A small image captioner, trained from scratch: 101725 training examples.
Rows from block 2 of the text decoder, named by matrix and row number. Rows with one number belong to one attention dimension. Each number is 50 + 15 x the weight over its row's rms, rounded and kept within 0 to 99. All counts start at 0.
# v: attention query, key and value (stacked) (decoder.blocks.2.attn.qkv.weight, 768x256, the v third), inputs 172-255
# proj: attention output (decoder.blocks.2.attn.proj.weight, 256x256, transposed), outputs 172-255
v.16:27 10 39 78 37 60 63 49 47 65 48 67 68 40 45 55 65 65 28 30 49 74 47 68 58 50 39 49 63 49 19 43 62 64 52 55 50 69 43 48 55 27 73 64 77 55 39 62 58 60 49 46 42 40 46 38 33 60 64 52 35 24 54 54 64 36 67 57 72 43 69 41 53 55 40 68 41 53 20 43 65 61 64 48
v.17:23 35 63 37 36 44 61 56 61 72 58 45 64 50 79 43 34 50 40 44 32 80 54 32 69 44 67 39 55 60 62 38 43 43 70 42 56 76 70 45 57 34 80 61 24 53 73 61 53 59 27 34 61 39 38 43 59 37 35 72 62 69 28 67 25 12 49 82 57 71 50 59 32 63 28 40 66 57 46 72 52 38 19 61
v.18:18 38 52 42 44 65 68 64 43 36 46 45 67 42 74 46 59 50 34 36 36 62 68 51 76 71 50 37 90 67 47 53 44 29 81 18 65 68 54 45 51 63 53 56 35 66 62 66 44 27 38 74 34 29 51 53 41 55 46 31 10 32 56 70 58 49 65 44 42 50 50 46 32 68 48 43 64 67 71 64 40 50 32 61
v.19:58 51 57 63 37 61 51 41 59 65 52 58 62 48 56 56 10 50 34 36 43 44 85 56 55 75 11 67 32 38 39 59 41 43 40 40 31 46 52 59 51 48 40 91 42 50 50 62 36 42 56 66 71 45 68 54 41 54 13 33 22 48 64 62 61 70 62 38 60 44 40 86 49 74 64 30 56 22 40 72 77 33 47 46
v.20:57 74 46 47 43 60 43 37 57 48 56 53 57 65 50 30 46 48 70 59 66 43 46 40 34 22 54 51 54 51 57 65 45 56 71 34 56 69 46 51 41 32 28 74 64 42 65 32 47 58 51 26 49 44 19 35 29 70 77 46 50 27 41 76 62 65 78 44 28 51 50 50 77 61 57 56 57 48 26 46 64 45 72 63
v.21:46 44 66 60 37 73 58 80 48 50 56 49 44 73 61 57 54 51 43 50 47 61 25 72 41 41 57 38 53 42 69 21 60 67 22 53 68 67 30 49 37 65 67 41 59 61 59 51 43 47 49 57 52 48 60 38 72 68 64 51 53 66 55 54 52 39 62 61 30 66 37 27 79 64 47 53 56 53 38 54 53 44 41 53
v.22:65 60 72 45 42 45 70 15 30 54 54 78 29 82 53 63 44 63 34 44 51 59 58 51 51 72 45 51 37 53 69 36 56 65 54 11 64 24 15 60 38 56 47 37 41 59 67 78 64 35 60 36 51 36 61 68 56 54 24 56 44 73 52 29 36 42 54 51 47 52 55 62 54 56 43 53 44 50 42 59 81 38 40 35
v.23:42 45 44 28 30 59 31 56 56 46 58 60 67 43 31 55 39 40 22 61 60 51 62 28 54 19 51 52 56 54 57 66 41 21 44 63 54 29 58 34 45 30 10 93 59 55 56 88 37 43 38 62 49 62 16 46 62 29 54 43 79 70 58 69 70 49 47 56 39 85 44 72 36 71 54 54 48 63 40 60 47 63 53 68
v.24:52 25 47 74 56 29 51 30 56 48 58 32 40 53 51 76 68 58 67 40 42 35 63 38 61 41 69 65 13 30 44 55 40 41 62 14 59 12 40 42 65 47 77 35 38 39 31 55 42 57 35 58 52 67 26 48 69 66 68 37 60 57 36 60 48 51 40 38 69 51 48 25 57 57 60 58 57 65 66 49 31 71 68 42
v.25:67 55 59 48 37 55 59 49 33 30 51 66 43 19 22 60 51 34 56 52 32 47 37 38 52 42 33 44 50 71 30 45 43 33 59 22 40 52 57 20 54 35 61 49 67 59 47 44 22 40 49 47 93 62 47 35 30 50 59 43 36 38 43 51 55 39 60 42 55 43 86 52 72 58 52 58 69 49 16 36 88 38 43 55
v.26:32 47 31 45 28 69 63 39 20 35 20 59 29 38 39 63 58 45 86 25 44 42 48 40 59 18 53 37 78 48 37 48 62 66 50 70 50 68 46 52 71 55 36 51 73 56 85 43 69 46 61 40 62 70 57 61 47 58 40 64 46 61 62 78 49 51 45 26 44 51 74 70 61 58 31 68 41 40 66 63 47 53 58 39
v.27:58 16 42 52 38 41 42 31 46 48 48 45 53 70 77 58 39 67 34 44 49 46 28 66 66 27 54 56 56 23 68 50 48 60 42 45 50 80 52 51 19 57 52 32 56 47 39 39 64 39 46 77 67 46 46 58 60 63 39 70 51 50 14 41 58 41 55 43 67 55 38 40 50 66 59 89 25 61 40 53 39 54 44 28
v.28:71 63 42 74 38 57 26 31 42 62 66 58 46 50 45 58 40 53 49 59 69 52 87 43 56 37 43 57 59 46 35 50 67 49 25 25 27 28 42 49 54 55 85 47 73 50 46 65 38 54 61 40 51 30 39 58 36 26 51 27 65 50 38 37 55 37 56 57 56 72 69 86 52 45 25 65 43 42 50 64 78 59 61 50
v.29:31 44 50 34 55 29 48 49 50 30 40 61 65 47 35 58 33 42 46 60 24 53 79 48 45 33 52 40 48 65 59 48 29 55 62 62 67 40 40 40 29 37 50 35 51 34 65 67 43 20 53 50 33 55 11 81 30 58 54 61 59 61 50 64 53 51 53 50 47 44 21 46 50 57 50 54 58 51 51 36 43 24 43 63
v.30:52 36 64 49 41 32 41 55 37 43 40 39 45 67 61 50 75 59 75 60 70 56 64 67 70 46 34 63 39 48 52 45 55 34 44 40 33 24 27 65 39 53 71 61 55 42 63 36 53 80 40 46 40 85 51 59 48 73 67 54 40 49 41 37 27 65 47 44 39 51 41 40 64 65 76 32 78 43 53 52 31 29 52 30
v.31:87 47 42 59 40 50 40 58 37 63 49 51 61 60 30 75 52 43 49 54 65 42 63 46 60 45 43 57 63 58 36 39 63 60 21 52 48 49 30 65 56 71 23 51 39 35 37 43 55 74 51 46 38 61 30 56 78 43 74 17 32 69 53 41 22 63 69 48 41 65 20 60 25 56 35 49 39 39 44 51 52 44 47 29
v.32:45 59 55 31 59 46 51 21 65 71 73 63 91 52 54 57 55 52 56 52 59 64 58 40 63 52 39 52 56 51 53 42 77 42 60 37 45 49 46 41 60 74 36 50 35 35 32 48 50 47 40 37 20 75 29 62 39 53 40 44 54 33 76 48 37 66 43 29 66 46 45 57 33 33 44 54 24 46 87 26 62 44 38 44
v.33:67 67 73 49 54 60 42 41 59 55 39 78 30 66 57 50 55 64 42 57 29 47 67 56 28 70 55 21 43 59 40 53 50 50 62 31 31 29 50 43 54 34 69 42 50 46 54 55 57 49 27 44 29 87 46 29 49 28 77 42 47 25 60 51 70 35 52 53 41 29 51 73 09 43 32 42 34 70 54 62 56 46 21 77
v.34:48 45 39 55 50 57 68 65 47 58 45 79 63 63 39 65 74 43 81 30 43 68 73 40 66 63 48 74 63 35 36 48 26 43 58 53 49 67 38 41 61 83 58 32 41 22 62 34 49 37 65 59 67 54 41 46 63 53 72 58 50 40 15 39 47 35 69 43 57 67 37 38 26 59 37 52 69 47 43 64 70 32 44 66
v.35:74 55 58 38 62 62 60 75 56 03 34 68 49 57 23 55 46 17 55 44 54 47 51 65 29 44 41 37 46 59 57 24 39 55 25 55 63 38 32 51 36 50 28 36 33 68 46 58 54 36 59 42 87 48 45 57 74 64 64 58 71 48 33 60 35 17 56 54 50 67 75 50 71 50 62 46 41 53 56 18 49 30 40 38
v.36:37 54 43 51 47 50 60 67 59 55 40 78 39 46 47 57 64 54 33 27 36 43 37 58 41 23 30 57 60 62 34 21 88 61 26 16 41 35 51 39 53 24 63 31 46 58 67 50 18 58 48 57 43 46 49 67 49 15 55 47 76 55 51 50 50 56 15 78 61 44 46 45 51 64 63 34 37 36 34 54 58 45 16 42
v.37:54 34 60 58 85 41 51 40 38 34 83 44 46 85 53 78 57 52 44 51 67 63 51 61 41 36 67 52 61 22 50 55 67 53 37 57 42 51 44 67 85 50 55 38 50 82 38 24 52 46 30 25 35 45 72 47 38 48 61 51 52 62 70 49 33 83 40 49 58 21 51 35 59 59 51 70 34 60 36 68 34 65 67 02
v.38:36 92 65 43 39 51 38 37 45 43 49 62 28 67 42 57 60 38 55 57 42 40 44 39 38 41 83 44 38 50 46 58 45 62 68 63 53 55 62 50 68 55 49 46 60 61 74 49 61 80 43 41 10 29 50 38 47 42 72 52 44 45 55 59 56 87 57 63 58 51 52 45 51 57 51 66 51 55 60 04 23 48 76 46
v.39:18 38 42 71 60 80 59 43 56 17 51 35 79 27 69 49 41 24 46 33 59 52 39 64 33 67 58 23 40 53 69 38 52 40 59 61 68 21 22 54 61 61 59 37 67 40 62 72 55 46 53 33 56 29 61 52 46 40 14 41 59 71 47 33 58 31 48 16 54 40 58 32 64 50 34 34 69 27 53 34 39 38 29 28
v.40:32 24 36 78 54 49 46 45 65 38 64 39 50 51 61 59 50 73 66 54 39 66 47 37 67 62 84 45 18 47 34 61 47 19 59 32 29 67 57 52 27 59 59 72 21 34 65 27 64 62 38 66 63 40 34 52 41 82 59 52 76 53 39 14 32 30 52 43 36 36 67 29 46 52 58 57 38 42 39 36 61 48 59 37
v.41:87 47 50 53 27 51 67 50 13 45 52 36 39 48 69 49 40 37 67 40 55 28 58 55 54 35 54 81 63 59 48 45 38 35 73 30 44 31 39 61 52 41 46 49 38 46 50 45 68 61 66 34 37 55 39 38 57 61 56 64 60 53 50 35 15 62 41 28 69 66 53 36 66 66 83 61 31 29 55 37 42 46 49 70
v.42:62 39 49 84 49 26 34 21 30 09 49 42 69 66 38 66 46 60 70 47 28 77 67 38 61 56 61 33 37 57 62 33 26 51 45 44 26 58 63 62 61 66 38 31 62 54 51 47 53 61 26 37 63 64 40 52 36 25 35 18 09 65 37 48 46 40 72 68 23 35 45 45 56 36 57 47 44 55 44 26 47 89 55 50
v.43:50 47 38 37 47 48 44 66 53 44 45 51 39 44 50 53 63 21 57 49 74 55 41 54 35 33 52 39 38 74 58 38 63 42 52 63 32 48 61 58 68 11 26 45 52 39 63 60 45 88 57 28 71 52 59 53 72 50 34 73 48 68 57 65 76 73 52 60 50 55 35 55 43 41 75 42 28 49 30 49 50 46 50 19
v.44:44 21 67 41 59 59 20 56 49 37 45 61 23 48 52 68 38 56 34 60 51 58 46 62 47 69 60 64 40 38 57 54 32 70 75 58 65 42 68 40 37 50 39 56 55 66 40 56 49 66 47 56 52 10 09 46 45 26 46 52 26 40 50 45 53 67 65 65 39 70 44 56 58 41 41 60 58 73 60 39 58 62 57 65
v.45:27 23 48 56 49 37 29 32 43 49 41 56 36 35 56 46 25 68 74 27 27 31 66 46 48 44 37 40 46 50 32 57 67 47 65 49 40 45 38 15 28 44 56 70 62 47 76 44 52 55 53 80 30 40 64 79 47 39 44 44 20 61 10 38 72 53 78 46 52 55 53 55 28 70 37 86 53 36 42 36 53 46 56 64
v.46:50 84 69 25 43 81 59 41 66 67 35 52 70 45 49 44 77 49 51 47 71 23 50 47 47 72 34 73 42 56 51 69 45 50 31 45 50 37 50 30 61 50 41 85 55 41 50 62 73 52 58 55 18 48 58 41 20 34 43 50 73 48 58 30 70 41 73 34 38 41 33 61 49 84 46 31 75 49 45 54 74 45 63 49
v.47:53 44 46 56 65 28 40 28 72 42 73 46 39 31 49 20 32 64 31 51 33 43 58 60 31 71 68 63 42 27 35 66 42 51 29 53 59 41 34 48 67 40 50 63 67 63 60 41 20 54 48 36 60 55 81 47 45 46 57 31 51 27 75 56 54 33 45 31 71 48 58 32 63 54 41 58 55 56 45 37 52 78 50 68
v.48:35 74 65 25 80 57 67 46 26 50 48 51 53 49 33 66 54 30 62 52 69 56 42 49 57 58 76 65 42 58 19 50 49 30 48 48 41 47 32 76 52 20 43 68 70 67 55 63 74 44 51 52 42 65 62 45 51 40 72 48 52 42 61 45 58 35 43 59 59 38 57 57 69 69 83 10 10 17 37 79 31 47 54 48
v.49:31 30 34 47 45 16 35 46 56 41 52 34 46 41 50 54 65 61 43 48 62 66 62 31 74 55 52 51 77 50 46 69 78 50 48 04 48 39 48 59 71 82 31 76 48 40 65 33 51 55 37 53 56 30 62 60 31 44 56 54 65 77 60 46 43 14 45 42 31 57 75 63 42 30 45 55 52 59 62 36 53 50 38 69
v.50:52 40 41 65 55 66 34 86 45 47 76 57 44 28 55 65 48 54 38 56 68 46 38 44 17 42 57 53 20 47 56 40 54 46 41 66 30 58 38 51 77 33 60 41 42 64 22 22 48 57 52 35 33 47 64 55 52 28 50 68 69 83 26 69 61 34 57 86 65 64 41 48 76 47 37 40 56 85 38 70 22 38 37 27
v.51:48 35 32 39 14 55 59 66 47 43 63 39 43 24 55 42 71 41 35 65 36 71 63 21 50 43 49 52 56 39 54 47 50 31 58 50 51 47 39 48 49 78 38 36 56 63 59 46 72 36 17 63 55 64 43 54 69 79 59 41 63 51 57 39 50 45 47 35 47 50 60 55 78 19 51 32 47 51 85 42 14 36 39 58
v.52:63 42 73 39 40 32 28 61 20 57 39 52 61 51 34 62 53 69 57 55 70 55 36 35 52 36 30 38 48 49 53 52 23 45 38 57 75 31 34 59 55 22 54 50 59 44 58 43 35 61 64 43 41 62 54 48 41 51 57 84 61 83 32 48 56 72 23 21 67 84 33 43 64 74 48 46 41 77 43 32 51 71 81 72
v.53:49 69 61 53 57 41 54 68 63 46 59 61 59 37 24 51 45 56 40 54 54 52 58 58 56 58 49 29 88 53 69 38 61 60 41 48 62 40 30 28 59 67 40 25 64 65 58 46 35 25 44 44 41 52 78 37 30 80 64 39 68 48 62 69 50 44 45 56 70 26 53 50 77 30 42 32 77 38 67 38 70 45 47 34
v.54:79 31 27 57 60 44 48 36 66 49 53 65 40 60 47 40 77 34 46 64 50 52 53 23 46 86 41 62 21 34 54 25 51 65 50 40 36 32 44 41 49 53 51 56 38 43 56 64 57 49 60 49 51 69 68 56 46 35 27 37 70 43 71 32 59 63 34 65 30 26 39 60 55 47 25 30 57 52 58 49 46 45 35 34
v.55:31 65 60 60 51 45 37 31 59 71 51 63 11 48 49 58 54 37 85 43 44 80 31 56 48 62 24 66 48 44 62 73 24 25 64 34 49 47 50 37 13 86 71 72 42 41 32 44 40 36 66 56 51 42 80 73 47 73 34 70 65 57 53 56 21 44 61 36 74 63 53 63 35 63 27 66 54 73 57 63 60 26 67 63
v.56:49 66 60 65 64 65 58 30 49 36 42 56 00 45 53 45 54 61 73 25 69 37 73 56 53 34 18 68 38 36 52 56 30 60 53 43 51 48 44 43 37 36 82 42 58 68 60 48 72 72 32 34 73 69 51 39 68 56 58 47 15 38 35 49 36 67 33 64 50 56 63 33 85 68 44 31 65 39 42 54 37 53 32 37
proj.16:50 52 49 31 38 30 20 75 41 33 51 65 30 60 63 51 11 48 52 47 75 52 47 56 53 37 51 43 25 39 48 59 56 59 72 60 63 23 57 64 29 54 63 47 33 69 60 46 39 62 31 85 38 41 67 59 65 41 57 42 45 60 51 59 41 37 24 35 67 45 57 81 80 67 52 60 46 56 36 46 44 49 62 44
proj.17:27 52 60 51 43 50 58 66 55 27 57 35 65 64 48 48 35 69 50 40 37 60 40 49 41 48 35 38 29 87 24 63 49 26 51 43 33 34 44 18 43 69 42 32 49 88 56 43 51 60 63 65 78 48 33 54 53 64 59 56 41 51 74 28 43 40 46 42 41 59 51 46 73 45 41 74 63 17 37 56 58 51 37 52
proj.18:51 57 52 42 72 42 24 12 71 65 39 68 56 52 42 46 33 56 64 46 53 52 32 66 39 38 53 68 34 39 46 45 39 37 49 39 46 50 39 39 51 55 40 82 68 61 40 47 36 68 39 59 63 57 31 24 49 59 49 47 56 72 58 32 57 45 73 50 46 70 38 40 31 40 56 36 23 51 47 17 55 28 40 41
proj.19:54 41 23 65 54 31 51 17 62 19 43 35 45 38 60 18 86 57 60 44 92 66 31 43 27 37 59 61 49 22 56 43 54 55 22 45 46 65 37 33 55 51 58 24 88 49 53 49 32 64 70 49 40 33 18 56 55 44 66 53 47 22 13 28 46 54 47 82 60 52 68 48 59 32 53 72 48 51 37 49 66 53 37 63
proj.20:65 36 73 57 42 53 70 87 60 27 38 27 62 53 51 40 57 51 59 51 67 69 68 45 35 53 70 39 39 64 65 45 56 32 73 45 65 38 44 69 67 40 30 34 29 26 50 43 54 34 64 89 32 30 84 69 55 27 51 50 59 47 51 51 48 55 58 39 58 27 53 71 23 58 41 81 68 47 41 46 49 36 48 55
proj.21:53 58 40 17 51 39 45 30 68 49 38 27 69 47 33 41 61 69 34 38 42 46 54 38 29 24 49 60 35 68 39 52 43 68 74 82 20 41 49 47 47 49 39 55 50 31 15 66 69 40 60 55 30 26 69 50 68 64 49 37 55 30 60 75 73 80 47 42 54 55 30 52 32 44 62 28 59 18 73 39 70 51 56 51
proj.22:24 55 35 77 47 36 48 64 54 22 42 47 66 56 46 46 49 56 65 54 53 53 36 51 55 41 50 52 48 39 38 63 31 34 44 66 58 58 44 51 51 29 64 64 63 57 40 35 36 82 64 43 58 74 41 37 58 50 70 52 63 38 25 73 27 45 67 53 58 54 48 27 70 29 62 62 52 39 51 62 36 41 64 66
proj.23:59 53 41 29 34 56 52 48 69 45 55 44 69 50 32 51 36 56 72 36 62 52 27 67 51 75 53 50 84 63 57 59 56 60 52 45 37 36 50 47 80 32 67 53 52 58 59 31 44 28 22 54 56 46 67 26 26 72 76 49 41 42 53 42 29 61 61 27 40 22 49 38 48 29 43 64 65 28 63 26 53 17 42 41
proj.24:39 55 47 57 55 59 72 49 43 59 44 85 56 61 45 49 43 25 39 80 26 24 46 46 67 73 47 31 55 59 50 58 57 57 24 57 66 86 57 43 46 66 33 39 46 46 57 40 67 36 83 40 36 58 71 52 50 70 31 48 35 13 58 73 55 34 30 85 72 36 42 66 27 54 40 51 59 16 77 48 61 27 55 70
proj.25:30 51 57 61 75 41 41 50 32 64 56 61 60 65 88 50 83 76 49 50 51 35 56 67 74 59 74 26 67 42 55 60 58 56 46 63 35 45 51 40 46 55 50 25 61 59 52 38 44 92 34 53 56 50 58 59 59 47 49 51 43 52 36 62 65 49 37 42 30 35 66 58 46 60 45 29 39 44 58 45 44 57 42 53
proj.26:53 55 71 39 70 63 22 63 68 44 62 67 41 19 51 55 62 42 19 43 51 55 55 64 40 54 50 44 33 59 35 24 60 27 41 35 61 36 60 48 38 68 59 57 39 44 45 27 55 37 42 53 34 55 66 55 48 56 47 44 41 31 65 49 38 63 57 43 52 60 47 56 62 58 67 59 50 56 45 43 40 63 18 65
proj.27:65 43 67 49 33 79 53 54 54 33 26 73 36 49 26 41 48 59 67 36 46 28 42 44 40 68 21 65 51 64 53 37 49 56 70 68 55 41 58 38 35 39 51 43 62 43 48 57 40 24 59 35 62 54 47 53 53 42 36 44 72 21 51 39 33 33 64 42 54 48 36 66 66 70 48 56 67 35 52 45 52 42 55 51
proj.28:24 29 62 53 65 63 49 64 51 36 38 44 60 23 42 40 53 46 67 41 66 39 42 71 50 48 59 53 54 57 61 58 51 52 54 50 44 57 82 31 33 56 25 61 42 73 40 44 24 34 50 60 53 72 58 69 31 34 68 59 53 51 71 33 43 36 60 23 82 38 44 36 61 43 51 44 59 19 36 65 42 72 30 50
proj.29:68 55 53 39 54 50 69 37 67 65 57 66 36 71 55 40 65 68 58 37 37 42 41 36 65 54 58 73 58 53 30 63 69 27 56 50 36 46 44 32 49 33 42 52 32 63 57 45 31 32 42 57 88 46 83 17 46 36 69 57 55 59 35 52 16 50 58 81 42 66 37 19 32 52 43 49 68 43 78 40 54 52 46 33
proj.30:62 60 44 44 15 41 30 41 49 51 23 84 62 57 65 57 31 45 51 59 47 50 37 47 37 45 66 54 69 55 65 49 69 78 74 45 61 71 47 28 43 41 46 31 40 39 60 53 58 49 58 43 49 31 77 41 50 54 30 12 54 58 22 78 57 42 54 52 53 52 78 42 39 61 38 64 57 40 51 39 35 52 71 64
proj.31:59 71 48 52 26 48 49 64 31 38 41 57 23 47 55 34 67 40 61 36 33 41 52 62 36 45 46 52 43 73 59 71 51 81 67 64 55 36 62 36 33 18 50 63 40 52 37 58 47 41 57 55 39 78 78 19 19 83 39 55 55 42 35 53 42 74 25 34 53 53 63 38 73 67 22 26 62 54 67 45 32 39 40 46
proj.32:49 46 46 69 63 51 35 58 50 46 29 57 57 44 68 43 50 44 54 47 62 35 51 80 44 60 44 64 35 55 47 65 54 52 68 46 31 53 35 68 53 57 46 75 26 57 74 42 20 61 46 53 60 38 38 09 45 30 57 73 46 61 56 26 46 24 54 66 36 45 78 39 34 59 35 58 54 71 59 62 61 28 36 62
proj.33:53 66 64 26 39 33 57 53 56 44 49 52 68 51 55 52 52 38 42 48 36 51 52 50 23 24 71 38 34 32 66 45 53 27 44 71 64 54 39 58 53 31 61 95 59 63 48 54 47 42 50 49 47 43 62 50 46 30 53 49 52 85 62 46 59 44 29 81 46 56 14 49 40 44 55 46 29 34 41 41 43 58 69 35
proj.34:40 56 29 73 50 37 76 58 64 22 36 17 43 50 41 44 59 45 34 31 68 38 51 74 38 28 51 37 51 59 51 33 28 42 41 54 59 49 44 40 43 37 65 68 35 67 38 36 36 65 53 53 62 52 53 65 34 48 44 38 56 56 45 52 49 25 41 42 46 46 49 55 79 42 56 36 52 36 72 37 42 61 61 57
proj.35:40 49 64 24 43 60 70 58 53 68 56 33 62 82 43 46 55 59 45 59 50 25 58 29 60 40 62 39 64 50 35 45 46 61 40 64 68 49 40 26 44 40 63 38 33 67 47 63 44 56 49 47 43 57 54 88 49 42 51 46 38 56 40 42 49 51 51 60 42 37 20 47 36 43 45 51 64 35 55 57 31 51 62 37
proj.36:29 44 54 12 66 63 47 39 60 69 47 25 73 54 75 60 43 58 49 58 42 49 44 53 46 67 61 64 57 16 81 36 60 48 50 55 68 45 39 36 47 71 46 89 50 26 39 48 41 50 31 29 74 53 41 40 70 73 32 50 27 47 21 57 67 55 53 45 43 46 62 57 52 35 57 58 36 39 52 51 47 53 67 40
proj.37:46 49 47 46 29 66 42 38 25 39 07 70 57 32 67 53 45 36 36 58 32 63 27 45 68 51 34 76 35 50 60 49 43 56 46 67 70 84 61 51 47 43 50 49 47 27 42 48 36 33 54 59 39 51 51 72 69 48 60 56 44 53 26 81 61 45 25 70 56 36 41 72 61 48 80 40 36 36 56 65 50 33 83 40
proj.38:49 41 60 50 70 57 31 58 36 40 55 45 38 37 52 58 47 48 63 56 45 58 40 66 71 51 36 65 88 46 28 72 84 60 66 52 73 56 47 64 37 29 51 50 50 31 57 38 65 40 30 49 29 55 59 49 24 42 27 43 55 99 56 47 33 60 46 37 60 30 51 14 28 34 56 35 53 52 48 85 69 46 40 39
proj.39:42 34 38 53 54 35 39 27 47 46 55 34 41 59 40 33 69 69 62 63 26 41 63 60 73 43 42 50 34 64 23 47 38 31 44 54 22 63 38 57 46 32 59 60 26 52 42 33 43 48 42 64 35 50 48 60 54 39 62 47 73 33 48 53 48 32 35 44 63 57 41 53 59 27 64 49 40 56 44 43 63 73 39 28
proj.40:65 47 42 41 26 31 61 64 74 60 51 70 54 62 57 45 46 33 58 48 42 38 47 50 45 38 41 27 54 62 66 48 50 58 59 32 29 33 57 56 68 36 36 30 48 71 74 51 56 56 40 37 54 44 69 50 51 47 43 38 46 61 66 50 64 77 25 31 73 65 62 66 66 66 26 51 23 56 76 35 56 43 42 48
proj.41:40 60 56 38 33 28 41 46 40 62 66 71 17 55 54 57 65 43 67 74 67 54 45 40 59 46 39 35 55 46 41 69 54 55 51 45 66 50 43 54 62 76 61 07 70 50 70 31 57 77 71 34 60 39 54 38 25 53 37 37 50 33 20 43 57 44 52 39 49 58 78 28 40 22 41 53 50 64 49 63 66 49 64 20
proj.42:45 51 66 47 64 54 42 55 48 45 16 56 64 59 66 38 62 56 70 42 35 45 49 60 60 71 49 78 70 57 28 48 61 42 51 47 52 65 62 54 82 61 41 34 71 43 49 46 36 40 38 71 39 39 60 58 50 48 63 53 36 35 44 64 50 63 51 25 60 85 72 47 25 46 48 57 29 53 71 41 38 56 52 39
proj.43:24 42 64 68 33 54 49 43 31 64 27 55 70 66 92 40 51 72 22 52 46 15 40 61 34 53 41 52 40 46 58 38 59 51 50 58 60 47 37 47 50 81 50 60 71 57 58 52 45 27 38 58 30 38 47 22 33 49 39 37 47 65 36 26 42 53 51 24 35 69 56 34 42 71 46 75 68 11 48 67 62 44 31 54
proj.44:61 42 50 57 51 53 63 09 50 57 48 71 87 60 52 29 46 58 60 50 75 54 67 52 43 27 51 65 51 52 48 47 58 67 52 39 32 46 68 31 59 45 65 42 76 53 74 63 75 35 45 53 41 66 54 56 70 25 44 47 49 68 42 52 58 31 44 41 62 30 50 66 43 40 59 31 53 23 29 34 68 36 68 34
proj.45:57 53 52 28 66 68 42 75 79 41 35 23 78 74 52 51 45 64 54 40 77 85 32 72 40 42 55 36 46 34 53 67 42 39 74 52 49 34 72 63 49 56 53 54 39 59 61 16 56 67 47 38 63 50 45 32 32 53 41 63 54 63 42 46 55 45 51 48 42 48 38 37 70 24 33 40 32 67 54 45 48 36 76 52
proj.46:57 34 20 57 61 47 57 51 65 32 62 21 59 35 51 46 27 63 44 41 79 39 44 67 58 51 54 55 87 31 55 23 52 43 47 66 49 65 43 38 38 43 66 54 40 53 61 48 64 62 40 58 58 22 38 28 44 71 59 46 63 29 17 62 41 30 58 38 50 35 58 42 30 37 48 58 72 64 38 38 43 62 70 46
proj.47:24 40 70 45 49 69 58 55 37 60 37 53 54 68 37 44 71 45 45 27 52 32 37 58 68 61 39 40 40 37 37 69 53 53 43 81 75 65 59 83 55 00 61 37 50 70 31 67 39 46 42 51 23 34 27 73 70 24 81 54 34 30 57 35 47 36 60 56 65 33 19 81 64 41 35 41 38 57 73 65 71 45 43 40
proj.48:57 50 68 56 45 37 74 67 64 52 66 43 31 57 47 57 39 39 59 43 50 68 76 44 51 59 48 41 87 19 71 53 55 66 48 42 68 11 55 34 45 33 65 14 79 30 66 50 54 29 70 41 49 50 40 56 41 69 40 41 26 65 39 63 69 36 23 30 25 37 58 22 52 40 67 90 62 48 41 47 55 52 81 22
proj.49:57 53 55 58 51 44 43 81 41 42 54 82 47 51 57 20 35 22 65 58 50 71 37 32 51 75 47 18 61 58 65 29 74 44 37 27 33 37 54 24 34 26 50 44 37 50 54 66 39 71 22 58 53 70 59 36 47 50 29 39 79 38 32 56 48 78 54 15 76 69 48 40 69 49 37 23 59 67 18 39 39 67 45 37
proj.50:24 41 66 26 33 86 31 31 42 44 46 40 99 57 57 54 28 45 56 73 55 48 44 36 41 52 54 37 49 36 33 40 35 48 61 63 52 47 49 22 32 55 28 82 43 42 36 41 26 43 26 76 71 52 35 51 53 79 48 47 40 62 34 63 32 49 47 28 40 48 28 42 51 52 54 54 66 29 56 51 64 31 54 59
proj.51:63 51 50 43 82 59 27 27 36 62 38 92 45 51 63 39 42 58 64 36 53 07 16 69 57 45 40 36 60 42 41 31 59 77 27 60 32 66 24 45 64 35 60 50 33 74 32 49 26 88 36 50 75 35 44 54 69 38 58 57 26 48 39 42 49 67 38 52 44 50 53 33 52 41 54 50 42 54 67 41 57 35 44 60
proj.52:38 38 60 20 43 61 53 55 40 67 44 57 41 40 53 65 45 16 53 49 43 53 66 29 59 69 61 65 77 58 37 47 47 66 54 50 77 96 59 44 61 67 49 56 44 47 49 54 76 20 54 51 67 57 89 49 26 59 62 67 58 31 62 50 25 47 42 46 59 47 64 28 46 34 50 55 63 45 68 51 41 54 31 33
proj.53:48 55 51 53 56 56 43 62 48 46 53 51 44 55 65 55 48 55 59 72 52 67 51 43 28 39 46 60 59 29 55 14 65 44 42 56 35 66 40 69 44 42 31 54 32 50 42 53 25 76 33 64 84 63 12 59 56 11 25 52 49 53 44 57 50 69 56 62 35 51 44 37 36 69 63 54 48 53 42 49 33 42 52 45
proj.54:45 48 37 45 53 38 37 72 32 39 66 60 67 62 55 47 64 46 54 58 33 52 40 58 41 38 60 58 57 39 64 63 50 45 36 74 55 68 43 39 57 66 50 35 43 30 49 87 39 59 35 50 65 60 48 13 41 39 64 48 40 34 18 60 26 67 61 73 34 69 58 54 43 41 46 45 51 49 63 48 39 40 42 70
proj.55:31 47 17 54 35 56 44 59 41 42 64 44 64 53 40 44 21 48 23 56 51 62 71 39 53 30 85 53 42 65 30 31 75 35 44 65 40 75 58 53 56 41 30 22 48 70 53 66 46 74 50 32 67 43 29 53 25 37 44 33 63 23 34 37 44 42 63 45 59 39 31 62 48 66 49 45 66 36 52 35 67 80 55 55
proj.56:40 47 54 60 47 24 43 41 45 60 55 68 86 29 83 44 64 32 39 63 38 34 44 42 45 65 56 25 40 74 62 33 39 43 48 74 51 66 69 43 50 24 30 35 59 42 34 55 39 58 61 38 27 25 52 71 45 53 51 37 62 57 56 64 69 51 54 35 72 32 59 58 37 60 37 35 44 44 30 36 40 37 62 59